{
  "dataset": "photos of plants and fungi (iNaturalist)",
  "horizontal_flip": true,
  "num_classes": 120,
  "hidden_act": "gelu",
  "learning_rate": 0.002,
  "batch_size": 192
}
Rows from block 5, named by matrix and row number. Rows with one number belong to one attention dimension. Each number is 128 + 32 x the weight over its row's rms, rounded and kept within 0 to 255. All counts start at 0. Numbers have three digits each. After the name is the row's rms in percent of the matrix's.
# v: attention value (model.blocks.5.attn.v.weight, 384x384), inputs 192-239
# proj: attention output (model.blocks.5.attn.proj.weight, 384x384, transposed), outputs 192-239
v.321 102:190086152127123149134110147117171125152112181107139116128096150091175095103121129171159116083145091135163112077109142148116193084183083129128147
v.322 108:143157141166109149117091169144085101162127071118119075079151157136095140102120104136077121163093168112167143134130158053143160116157148155063160
v.323 109:123065078146071102112070132102144156121168161167108133156165140142122167132080123118156121140103160159152077140136045159164094197138161102130124
v.324 101:072109130163169096131153108169163098135183150137141152122168110137114091109159088204100081131144156145116187085162147139081135142105109118093140
v.325 101:139109144083107120163125135177111194159144158128176093174117128177114138082088085169108169101092111128135170145135115117163174071147047078134092
v.326 117:074117117172095137114114065133100145127096085133144109168166141134161142118133065146120121073135128126111140115106113062078127140109076138114104
v.327 093:120166082121087146146164126111109131121152064112128103114070117122125139161098078129108148123090130130081121137176097128173136189099099102183121
v.328 105:152140136199102077115192141144062205119154058151122131125136160158101086119111162145103129128090079066110116135135124122145138125183126117164134
v.329 110:113113156100113145111152139146132121074124112133086095139106119092086095129083108122143082127126090147146087167117135120151168072164091134134099
v.330 098:167089119125124107076110121169081126108137101096071077156167121116153133111076064087198194162089150099140073120129148159158096142157094133164127
v.331 103:110096106144132126135116112139124088157177188084106126147168122142151107196088143128127093131151165099111170150169172127154131160164171146145114
v.332 096:084110160131111126118126084127148120110137152162146051166106119089162119149097130057115146106103146181159146142090053122115063095154089099114133
v.333 098:115155093147098151117073103118155128093087015138136111087135171150119096119088157162095087172166139158115033154170094159132143159092092176164144
v.334 109:146135127110109123109138071119079136200103012090124099149151113124167179103155111059122137157056135167069111148106130068115145134119158153120182
v.335 104:141096121177103115144114071129086153063127173125082118104104134128092133097100129117059103164148124125090086065106155090184110106131139146093138
v.336 115:109142116101148063126147155130118136176120165105154182106142088067149181104199132089145115105101113163108085220120084096091180138105167090130124
v.337 113:145092156096142195126079117130165103192128160096156173124085100127143125157099183146148121183127096166150110103151138128216176118186126125135083
v.338 105:192123125118120097127143099128144125153117120164100110132057170125154156125122163104089156164093112090188093080093125136119146156138139212128116
v.339 109:108131123118171114153177092201150104118111151179119094097117185117121085167096145091129124109119127125172103079106169149032119194057132096100070
v.340 114:140155131162210160152117145158113136196151141158088124124181169130083121096124177105122072138104140120144155067145165141181084090162109180122103
v.341 097:074154162103118139122139142127131111121152075104164088138074159113115145113169131118110201132139115140124126076134119082154142103119098084108123
v.342 111:098159095163135151169109132111179045094124178131169141080107202152094204130074147153100135065151075111195169063137165100086116124126201137160075
v.343 112:139109144119074130199133117121096179155142125118073156138114111166137122116063154132151141081166146133160143161115114075147110120138164088195146
v.344 108:194109132155081162129146104151146192128058130156113107204129154128095085100167118129171137136106132093146129118132132232173163163131111141102182
v.345 102:102147125123088132105057149121098127137118133089107106122133177117147088131125065073102116152141138119123139184150129069118100158132172110162115
v.346 107:126168194076123119108113072128071114139126097105117138074127091186153159142167128133165136165116115183150140132158151135116163077132153148113141
v.347 100:127125092128146082135100137064164145076134122208180124135147081159146127116072124146135159142137131129109147170169150134124061141110099150165132
v.348 095:153131142158173133136052096139143121165152164108152116123113177132113096124079156233164099134121114102140128094078132167146096151156133145122109
v.349 097:132183152104112072121155130142094078116139112137111070085132118138083157102175124143134107162116144115120142113106157150113125043089072124093147
v.350 120:160137140154100103109139123098108130039114111166112133095120070083165136136105138127083149168158105129102160116181120100135117128113143167134109
v.351 116:058144152120183167112135083097125108083089184136135160062141080118173148087087090159181150120082067150136151135145132101136127132138072100122161
v.352 097:140078086180067161140109105134149140111142187161142169109150109199204130141143113094205133123125198066078152152149139078055138140128077061128116
v.353 111:125131089141154165143160127113147172175202164150060104089127108127114074145145154136118111111117118149131129109155140082145075134060099154107149
v.354 110:162153131120180118092087071177112154162143163084144123071137173112111117094120115140145113171150098183129091092144133173105140072138097061140106
v.355 091:131204165161116173091169141111134119110153140072079138160110127151144146131139121138128132143143137126173095136190152080124160146112108189158147
v.356 110:131105116112127134155138159148142160142105126141099130122109110099123181104144113155120152189134151120104173186148151133104145140150042182113191
v.357 105:133074133134138104121093081174139119153124081119099104103115076181131122053112122087097132188103064150061115069147131078120128072127132145148160
v.358 114:140055098127172125152169142153132093127104114168165130106169091091082191078116120074134141167139128092166179124087150131156097140119154131108113
v.359 106:196127148151126133059126085219087109166208108110098114151133120124136142109135136191160179146102137088073129073134193060172080119085096110074112
v.360 111:102088134147135060134095100097147114080190136128144150095175103128119107148108094126093177109135146170129078082126118123120102127110156159117217
v.361 115:113146125142119069146123082145102108117159098155133181179086084142137144139146158151133115142148073144144120177081152082128135156143140068140103
v.362 096:138125113188086123092129180134102078153178116090094122124184155112114128076161179147156126139124129094121117115106133119110126131094121127140156
v.363 103:184140130113154088069087201138125121132184177144174103083109154101131213134149123162154155154130127139138114096126111150158146144135104181137140
v.364 099:112099098177148093150189128190069150153198107098172190062107108168109177092126106132111116149108126103117084088100095106148128160074148127161108
v.365 097:109123132120124134171135118068084102114169172120105017107113086160137151167119178160130129148089095101093121136133102118177137155162109121178110
v.366 113:148112177154155080128122107129103108077137119077132098167147122106164095110127096112154137133133181111100103067169074136170135073145148145130154
v.367 104:194081142139151132071136111095148150134132127108139100155144167098107071122075177093127150102101140122115072141213126126098166118101171148113108
v.368 107:104171103093100101108142143138083131165117166111136139153154129150115156124112070172117093154109081111094176106201119125159108193095085119175206
v.369 102:121121124119078145132147124102090135208109131052096131113134137097151129156178201097122132162148133158144170142156130110197167193170181097156150
v.370 117:181080137073094163122174115141099100135128135095140106102160140122076118154135102131151090127089082062130090141128104121149134136197158094126127
v.371 110:123153103117146104141170085159136087095169129194136149113113097168111143147162100139098086151160118169124074084073106152119115156060130115084165
v.372 099:107119104102116101142115080157119143091123136167112083138103096100142078049123151128125082120107165089213115101093133146128133128096142137111159
v.373 096:150049075146163195130147117189090170147178170106116115070150109163098087115119159069147134105126121156149146165118120154201157160088169113116130
v.374 106:166104106149165114069096118183074105091109156153070104169098185110141054178118085175112133130144075188150125201174076151096107088127100145114133
v.375 100:120139154128121096140117180159139134134116108125109121148119117087116136103151162093132135095109146151104130129069118138153154174177141147129123
v.376 099:099156120107091083150127083139130076090103108100094193178111117176168143085126147101109113134120166112072124115084139120177091112108123074098183
v.377 106:141175149134125077189074136124103151170146148100169097147107129153145115099162095125162139085128122129126103165117113114168114190156131077105093
v.378 104:084127099136099182170113206148098135160117212114139132099120181101176099136113099109188079144169141061140135100143133134187150066144069130151089
v.379 110:117104081126102117134131140141087177139143163112029136065124138154061182095115115199172070145140156098066109073125219103147098083218089135159156
proj.321 098:147145112103113102120072107162121133147159181094198141085112136101115094142134159167095141089135117141166192149127144060134118098109107108108139
proj.322 106:138070131118115160141165051146180175121164167113160113175145130133124094141173163124136135126106121107096126079109091151154158082173028144158124
proj.323 107:153123089154152116074119109107122169071118100054098120148123166049173160122174193167109154084146161160078162138093155122123154127091202139177198
proj.324 100:209151119161150150125117127096159138137148080157091148107103147153115154072120105114132162121115093142160083174090185156119220081201103129136107
proj.325 102:137155121153115116210140181176091113078111106149031116142144144130129113151206162134108050098156160194048107200180161106113133153138119061143134
proj.326 116:148168096116121124146110114134115109162152117083127153151089115089082128066081177121104093167159177165141176156102127161126116076166105081163147
proj.327 093:082125140115133125123114117144170141150084162142051189131138144135140168112161121197119156120160143115123157151078121126156152107143142121102172
proj.328 105:145164159113163157173076118129148040158127107070129122189158104122150176090137124112149128152193160082163100139137084128146101136129169147154154
proj.329 110:176105138168113122136076128092132091131081154102109110095101107154132162132088118125121141084176148102196108132191125173152140127125115091108148
proj.330 098:054196158132100094140100121122185101127137134095198146130100170094142155173152224112192116103107203158128109149150117180102132153174169156162097
proj.331 105:117152170151121111170076123117158094097113081132147123099151115096118126097097203097158146173111092128090131119113104164143155121128129134135108
proj.332 093:162128149117136097117117119164109168118158097172082156119078117084106120084107112134126130168121127140133127168216142143139143174146089130110108
proj.333 104:056140203213120183107159087133136116085107151148159133128096100141185108138182136129151118116119147102101149199192135122070128156122104143112166
proj.334 100:145096112125156176153159131087106189080104141143120123091115144110135133115113085145075105126162179113143132075149124151098142111140107159181147
proj.335 099:077146116128174178084130060067134077108124153094244118134136119155111103154151117098110136163099161178126111108129088180142163082182142110185178
proj.336 108:145114155128135126146126181183113166060152147174125080123108165186117172099112143074149085152166164103164115116141153123121115105116127197161118
proj.337 101:130070046141157134154130114065066145097128122169152102200141110143163158159141134113122114098107177116107142148136069105126063154047195073139119
proj.338 100:119179137112181109131077195135093092130071111133176114080153140149167152131133149173138131145140161103092151127137123117149145144125114120122135
proj.339 111:172189089172129127144113165096165105107067094094058121192108119172207168137124161182084120145105083142094124173167141138151112136156118066130138
proj.340 103:116122145188115175118089154123130064105137133107147143133088112116139092122106122126184146075117116153157068131137076119103155150125101139111140
proj.341 098:128161090129130138142114179192080123149155070137096162170111151127140098124089162158128068135141116088148068163120141152164169136198084096147174
proj.342 115:100110080190168136077102147167061164134130093118151174167149087070134089176137132102116127183151149096075122121098119092157152112169104141079116
proj.343 113:140112112104118115133132153166110130115108086111128113114158179117112197129188066169166122201126113172138129135050159113136104121171115104061094
proj.344 104:150149123175056083161148144131108118178135169145168107109103075108103149126165161164163162156181108148115148177159108093126131111103149138116204
proj.345 101:142135100148118118144107131115131137132099110166111155140110096168099181169090122103109119088098110125170135090124151181196129154134088126164170
proj.346 112:069118072152099108138154142158117124133135195200202121159119107174132132122120180113082159087113140112143062114145091138103158146080059107129118
proj.347 102:128122168118140154153123119124130124120087133115147150092167166093106107086144094204177141133117114085151126197118124141147104134134178094101131
proj.348 092:100112058132102143120067184120152153105116099164117099161150106082147148099130188144106091029165147126128067181176116076116100132079124160118141
proj.349 097:114132112100138157128142148124071173179148123125162126114119142114137160103094111130131092080134137209110095082107156203102185170157074131106126
proj.350 115:136156147134163087110124094181160124192121164123115157113107146176165123116162112148123176167111128138133105100088164131164136139116124086113131
proj.351 115:133091085129129099102141134136101159180143119155144145143131150135133019126118154068138085112215185125111148105155118120108165156115070080142084
proj.352 097:153155222137124148119120149165167132150143126117112095110114079090165081126103194159131117134189107118148138119153081134127089117130082116146138
proj.353 111:051171158162158134100121142119163108128134150136150155105100176120158183124147086104068086139111178163169148146126153175089100171142125118131145
proj.354 110:134107113148074140122167147199143127143154101200159150154103142096117144164141093095095082134152160127165142107094114120104092117096185180094127
proj.355 094:094034101193172137133100172201125117127121155084089099097202133126117098105131169174100136127087163099113143162170095144101142125140091108119048
proj.356 109:159176203175107086171188079147129122158091174140113105116056070135111115085100109071132098113157117152118132141124134100088107117177121120133110
proj.357 106:143163094122113126145135107149075181048145181120127137168107136111124117138126134123121089071180151135163147122172093178151130120073169118109099
proj.358 105:116155196206090105103123141200174122134141125091113095093116133125107168101147121137094135154172127183162141181127157104130162125124126117133091
proj.359 105:147136133134119121128132150103141106084111088131196109102029150064140153130139189142113140164172166106133092117166157085117075141110117168159116
proj.360 103:084113119136135090192179195140106167106119131118141090160109117115182137131165152141109115113172152104133164148109094134090124123093151150149078
proj.361 111:179129105108110150103103141163144187132172100138160145063150147095191092061193125159165098140098120094154122089157134134134087143181123140105119
proj.362 092:096104103067110145133142158115193095158156111158140102170150163145125113118134096113065147071102116175105154083136132115104155100118128114130110
proj.363 097:142179121189115088166163138021167087116115087130184141107118114137193144146108085078137132106148066115098125081091119106125145142121146079087182
proj.364 101:180134106116168073147089125130140083131143181129152118103160113054143090172190102129094112131112127111121135073151075096085097116130111130110142
proj.365 095:000138179090165107114132109120133145131095160215120137143104147152174184146180074152130108164107039126057077127132159148113108119104149082111139
proj.366 109:115140097162085106167142184109142112173139108177143144143115148160127128192087135174116137119146115124094123156118155117130146142025090091099066
proj.367 109:183123127143159074141168046147129094108085160077063162131148156174135140156121101078135103206186162113155116128090105180114164079109137127141110
proj.368 103:171148125110109207112142092103124147122090131106111092095173158087071116089132118116119175045144113158122149123167107141143159123173131113069097
proj.369 099:197153128108107149160144081154119172169141104200113105077136105063105129141118108095102142170142153127080123094076100103085118111116124107151120
proj.370 109:126145124118167134070117048101193156112103141168115111153153137114151170162110106169096130135157071196104096131175173084119083133155194104130071
proj.371 106:144130196126112106109140124089098122130089152056097159087163134107123125165143195191160180120084107151068142104154129056137148152164109122074051
proj.372 105:133157236131125131088096127161119133178115139101087153085102077087126116103096165111161109180118115172109112155066138094152140074195133173123078
proj.373 092:113181133061121135146155067108068054135069154087117106141139174129167139155165149097118101093127119117182103107122186136058130087139153102145105
proj.374 102:141152169116102190140113128099142113123101129146183108120032132147176067134189149096165191200135163162105138144146068137109135141119088098117114
proj.375 096:126142116126175156096152111188036107088130133231138052174154099193094149100141098129106132176124127121177113134149198104162142181093110123131111
proj.376 101:155092186102156114086132090077139166083164204159072133143134155113130126106163130118107135121132078178081129143114190112125073140100106120076115
proj.377 107:145104184130109102146156152156145113108157125191121106144108106154142038147101140056123133148166176136144172107090162134080127162139113129148123
proj.378 100:114156067128120074150126160124109071184097063137142147076128132073144166124156207113150098127155144185110130129058148093148098110155172156144160
proj.379 099:116159125114166161095100076122135092136188137161161099108142123053139118137133080169135135116110149129144095114201120216146145109104181149154083