Weights of a small image classifier.
Data: trained on photos of plants and fungi (iNaturalist), 90422 training examples, 32.1 epochs.
Rows from block 2 of a small image classifier, named by matrix and row number. Rows with one number belong to one neuron. Each number is 128 + 32 x the weight over its row's rms, rounded and kept within 0 to 255. All counts start at 0. Numbers have three digits each. After the name is the row's rms in percent of the matrix's.
Before each neuron's rows are labels from the 100 images, of 14976, where the neuron reaches its highest value: "patch colour" is the nearest of a few named colours to the mean colour under the peak. Only what is clearly more common there than usual is listed. The data: photos of plants and fungi (iNaturalist).
# fc1: MLP up (model.blocks.2.mlp.fc1.weight, 1536x384), inputs 288-383
# fc2: MLP down (model.blocks.2.mlp.fc2.weight, 384x1536, transposed), outputs 288-383

patch colour: pink
fc1.378 098:098090178140151150099124150153127094138140140098102128112099126143166124134091127084095139095154160102092159154089129174132135105132168147033123171075172123125126159130110111171178148110151109091123139075111097051169154095100164122145137136124113114117170162121109129169162148123074090121
fc2.378 105:132105112171154096128143135137097130149080085109187155125102144067154098113073105071144096103162137112108155105103097153152121099097140139127171119132085140131075088115173146169102115057167094133104141125105138150101172112128096124102084108087061089185128150175112093133106151128070096181

patch colour: brown; green
fc1.364 102:142112167130114141079172140165175163073089178114220096104180108140132105100100130036064117100105078136068156151135096114062074192174127105129133138133095117094129117091112128148115081112108160157158106127095085132091161153127131128109111098064148119095143149154168130153073095105099162173
fc2.364 103:139159161133133129114138092129127144120159086169078097128171109162191117137083108112077194152178102183155157088120124164139156150094107068099118131110101104024097147115107125093116193083178120098150102070129112139158138171136125132147119132135086086180144074117154180135092136131119123130

patch colour: grey
fc1.751 104:113107131109124102160125168061094117094135148090118102122106123141089138163117105129123141105115077096126145142087154121133114189089215096097140076170202139137107122070190087108136140135147118130126163108154126082058082130107116097141157087065148131109133145152173132106121115134087135166
fc2.751 106:167130124173153172148171134087134101156180137101136106150084123085132091129120127071108131082154145111086133116104110090110088154140162185118139106168084107104123122176114123092103142120094083127140112082150100157134128120074101143098144162173149094125080128104178104121189129039168098087

patch colour: yellow
fc1.408 104:133170138123152135066088134075146143097094122093144086131141163151188140117106128088132145108154132185123099216136075162135071166182132102095056110135127150139119118116120108107158183074141117108157142159122126070143141167156070137153139119099103128120139177094119127181092105127085154188
fc2.408 114:112126188108152102132069217125148094152191189151125101153105107091162143155133093173114118111166076130103175164123136117105052108178118158154124111153163153084136156169101198177136105130110140125161122118101102115122140144112127140113122114076120063134142166138109099183140116113107177153

patch colour: pink
fc1.562 093:107146146141060125091172188066166127155135148128111111085130156080149104105140084093114121133134108092102127149122063132167106094177089149203125112082189193139084103104133079127114120143127138123131105192140109153162185133117139144155123128099176120148098152198088074128082107099104083133
fc2.562 091:092153180153146098133058129170121158136057160143106078159146184105100078117148136105142062105151124128106149122073119104133110153121148141148191105167160096158114071116124117161117073082151109113108083124121140130190121106140126134073148126064155141144159104186118086132137115109156197173

patch colour: brown
fc1.288 100:171132124113148140117221146065126102096087114182152125181172173119132131145091152100062114156122119172188132179163069079175135104212077102124145177117127192092132124092122152125134097105131100133150095161120122078145131081128161085056198121100109131027087134177132167185134158112128086110
fc2.288 104:081128109178131096103089119150088154111138133141128055147165127185159117161055120115093136147077125198075159144140096135143106192141118138133137192136109114157114147146130124069117124100122127176191131128118121127139145152160126203191180124091150144147150125153211094185148127118147109145

patch colour: black
fc1.305 101:100135128138121172175071119124097130186107167186137111104186182197171118112144090126110110099128135124125128163117072208133133088160105084076083121112128101075141067113144162085144080100148096124125098159112102125078153113138131088140119121084109097100139138144142181196128125088166102079
fc2.305 097:136190074039141125118114106103178100195129144121143125120157130099103122123149113156120129147132158117142125194129145120116146121155126168124164082049146127135138071110103105102096120159137089136101114143110160125080128135092121119170124136146087168062136125122160111123119107148133145142

patch colour: pink
fc1.371 100:112096161153145082161086124114130086122148129157058130190102145107175099099155122153166198090094158139116158168141097096194123114160129134114132099145131217159170131172083168139109174171134149132111135099158171107123109103213115139097118159103183114105139173139102065130117147140103186106
fc2.371 100:142044139172120087156125118171102108180153143126113120136149121140111087159122075084111162126090163088145160173191119050128191115148124133156140088143100098149141090066160112204162140110083156163138131050125163169103116113110122112098108136153171155166132075108163139146076103119113149133

patch colour: green
fc1.309 096:108132124110079104143153076052128178112189109156151154119100163091154148134166135119081129150091125092113126156149144122123171123056165123191139148122189054063127133184114060145106124165148165107095102118108116085101151092153118161150148150075123137078132108136135125175107088097155080168
fc2.309 099:128153107141118155138069123120072152086135121201165130138127093091098159144154154111118207124104067128155096124141122112140114175112137095145144097180130168151106089174126073125086118088145118116157086113124123092135153103081092172147213139091204130159171139161143147107087118158163150184

patch colour: brown
fc1.529 103:126138132139183181136132141116136158186155120138111158119146088091134118148165123126082182149126163217065073140161145155149121100088145154095121138162133047166107118098139113162076157154093120145070111161138100119111132198177175131105134157130167101114181135111169104140140160121122125082
fc2.529 109:152180066110155161156149156092136147202162136115114190101123121129134143135150168078168170140128129181075074097147149151147115073093141116054115164098090113193116174095138137125114132124136137124109089090101167133113127118169076137129081124160071120146118138099130171126199171110076162134

patch colour: brown
fc1.528 100:130163108119147172140125170104117131107143124138110094130120200123172078136120149138103161125147146091115126168157130123130107123096153115132116133104115139126102174113214141149170115101134078090084106138130098120083112131153077091107114168131163124155135085079151127150070171144113153080
fc2.528 103:128144094122140103152116196098085096109103106182107144123115108126126113120149145096115128176121149165141119081104094146124119120122171106136076151093081107149160165110054103138161145132092119178139097104105181076087115130185126140133095121169156155178139123092118113170104121148117162138

patch colour: black
fc1.251 095:151123111199106113159141117183142127146172139056113151133125159157058147147123107102136113082157157149106123150096136150095160118124145112161120123131105141154118065138170139096092094116054135145135129192144065176097133139151156171118120159089132153074139136169159129137109169122078115143
fc2.251 097:163102110139084152105185121151095097149115047178151140086153103130129158094165096140156086123140175139147119083065134124091128189063120137156122100171100169121139218136082089111187117069133146153158181119101099121105125144085149156148164142119126134101117155087148116151150096133153087153

patch colour: yellow
fc1.356 100:112118121167137108095121221075069176155061101154141108152120193065173158086128148139098169173150136178168071154096185156120075123153102157187134170163171148163138163202110148091120087127132156091141114130114167170124068099076094080175104146173149134113106139075116139165140100115161152179
fc2.356 105:131135128150126098142158176113108111065074125134090111106131056111122135101129113166165156107113171137195090170157168152116129100160102163091153164083151108126069128150092097086151215120190067111087103111146124138093158168100127164145122123144109176116158126182066182104110152086084140143

patch colour: grey
fc1.729 103:089135111184070106175085195116155136138148091085084150135115139119161130153151123128096076104095144165136168161112138138154124153176159113070124075161115102149108116141123141122126133123175143147136116177174124125102130107122106115047094089139111091115141152085103127074131165162127175135
fc2.729 102:076125162142109153193122126162109127107187088101155126152114092129148199123182114150103176110184119061107121150104137195183178129111185129172149095112165072168126152099117122133150134123153163137131101127125103171118121108075118152147097084162190218191155103112134104194149150117163103089

patch colour: grey
fc1.436 095:100133121179140104096162114159155119100127109105180144116154133048110121100132128109066108090109170067091101071130067130134119138050185157109106169156089134133131117109146120199119152159101088185136104172149120138109140144121101100082120105131116126165151077116165081165130123116132122164
fc2.436 098:111065122139169114094133103119125079108147141116115175135108118144164083131108134071159134143098144170152103111179152145107116132149139102153074111114091119128147098131110074123090122077197133162129125132065138135149112171143118157202090119127172126109137108061119078096118123118174126162

patch colour: grey
fc1.130 099:117109110183101159114126132085139155106126145190121118092168140171123160099086138102137119187100102165120156120166099089106111092105080142172119153096142166077143102159095130161158175109088135112134130132187081127133088120187122109118159072196104154157082120144151131168134139142078130103
fc2.130 101:103135133116078155129113154151101101143108114100176070075127133150081091127152098123151128105154152099193151099078150139106146112122109113139142121103131119186135143139150101105153160137149115181069144056134169108069054112062123170226145155157147175107148126117171135114157115154061151120

patch colour: orange; yellow
fc1.681 094:073092159124125140164122148128122154166099144074113104188087068144150139163193065170100106166143155153054162129107136168215112152064106155114137145167114137079113123136165113077083150053157148093170151160107133109171109114119132104104047209145160109170137132126109088128132137141126131164
fc2.681 095:118198115144193126082112202147117152105119126159126156126183058104164126097119121098088098144190129074144140064144126078109185138124222085128113125117177119076148101139109186147050143119163141206153116106133100102138132133169133128112078157078151188099123161146107105115097125118117067106

patch colour: grey
fc1.699 100:140116093119153060166163130134094148103111152090161163129140128096074189094145170120179174105157142100115129116172125166093149164102170139118152075145088138169134084067144155126117157118109133100102139205137086100125110174129136159107112083141127104159168148133138145144143134108094123146
fc2.699 088:101147106071139157079101150138181126096139206134152149138098138082104148133133106102120086106155194086089151138191129087122124101115128127170149119103139165112138148183096116123132081137117163152147111172114128082105131116094109094193211095113142132140124151073132145141109133096088104147

patch colour: grey
fc1.613 098:119124168109161114159119147173146178134155103123119148149049132090117166180081122159157123126177133159132125159104146152170078166134143175128116177137122117072119170124090125088130110129120171075115150111179131080105144095163153116134125131084129071124161145096155114134109140108179137114
fc2.613 096:105149191125116141141168077092102132124133128164090144169146105119068164112152083091101156124090129185153116127094135111168124117101150105093134120139118145134083138175166212145176140138126132069084174099131142127176147105163103152155165165143172155079125093099087125194083134161154148108

patch colour: black
fc1.62 101:145103119136150142191120145173131133131146166108144160165124122107090160087123087108186136143100152144144202135104104160169143065098165167167165141082140120135166079118098164180101118130129113122136144152157076158092182102153147143168105156133106086154151108189118133163122088173080122084
fc2.62 111:138090102153200107102061061160111045145116153142122200142082135072093096169088135116171138145162096117139162166124126188071060135101203130129129116089123108132172153144117195145136144110109179159162168110129100122087143066141139116137085177162126124142162119110126095150134172192107094147

patch colour: yellow
fc1.179 096:162095131142128150095111106120107110140163060195156118098101125072074185114113161108204189113124121135118078126113138149133150087109072194160110148124107103129128167128123140170158113115147137096140114188123128168083106140123182134101152142101084147079064120127096107197113112179152159199
fc2.179 097:103120193103111169091144143156160164157072112126086125141101117198116109201107152124141108139147137194140104136079154131100165189125131114126119140136147102108084190168207117159166101171192116119142079130146112106104129164132130149075123111119129135110129124091137124151139134107099106104

patch colour: cyan
fc1.419 096:134122157104189118142128105073166117110079116140156121135113125061121159145174181122148162103122135117113146057082133112140154061162136154170144188129109124122171106060111126118150050145163124074073116137061121115130113075093138200086138116131126149127143152108145176106095127121203116197
fc2.419 104:122129111118109147068129144170128107109080136098208131116095105113138101103132094138122119126139109097128172123117136117172174143128152171175124079071071104155157100110092118100157116080134126141125120116140143119094122150094073179096110190120136101133177084183171152106107109067131060199

patch colour: green
fc1.2 101:110163116124118136144093099133129160128155150082130173142130125107184150128119097111104144127150128042137115071139142131114131069174127120113146121132106174151140127165190095174116129148085097089105203158157100117118075116164088157135099103120130176125171156127137091105141110131128138148
fc2.2 105:094151135164175174102096142144085155124140158074145098126197086155151136105093085155099061135124111113109147112131117145144118161108186112099125070109133125173147148145118096087147166159155149152073063114134071092141134154157134122151180150136105136083078119116123118105101083105136144107

patch colour: brown
fc1.295 095:126119134165132103125093114106097200189147113147096161122108147123158135115184102119161119192192116175070115121098091145164133113105103172105099090080104175155125128165119125147150117109141164049124143184114134125139126120122141114136138219093069148111147178105108099130148174173135089109
fc2.295 102:147113171132137128093097125111165075134116196131127142072154133127179103092137116151160112088128141131078149087102141142190094160114093159167104130135139157151127155186167084099096112169138117113183107085131131141145103117094094127172128143107065110160128082146157138164100099046139105136

patch colour: yellow
fc1.415 106:084123094144134154059094117148102141137099089146110129107175122057118134157123193085135154127155072153146120179040121133092125080116105094174061123130220101074043106101129194101201168158171145149145156155174074140090179098111133151116150104144111121106097086181117139108138160130208092191
fc2.415 110:122090099178157146148156079119138139125134101086111177103104130143142146156112199142146147101180090123118125188159189125163106152167159136116116094156139194111088132150210129127081087117125129131084148117156115115153178148140168138089166123162127183076122163178125154181135154145073152109

patch colour: grey
fc1.246 102:141162130171170096111084171122139138123150099144204110154150161140132045093093122146139111086104109129136164147153087143093078153082116157139080091146120085149139108072114102191104132151144119168145142127140106112113121081124104089107152145080179131157138037117110100123132132093123101142
fc2.246 095:079177099141138166096159170141182124125150182197103152137100107113163147138143134154144151106135115161085112155146087075081152121134144112132183111155192163130125170087125104127195092090099188125143088119096109116196149173105129123096090088147186131153093146107115118150145112113141095097

patch colour: pink
fc1.165 096:163131075176113137150151134137078119145112123098064182135093105117175136145107114133105078121160062086137119141179160094171125153118123129109104096138149148145168138099121060161093137224114136148165138136152133163117161112120076150119099158155072151101193163082113132125105101069078115120
fc2.165 087:130138144159127166093117087116127169104089124130166116152144157179165124174160106135104117161114141127135171146104073162173160137118163127173152167163172140160114144211134100159140079081156147168139156125188115120106039091121089121096138083118127146137137122185067140157127150105134175206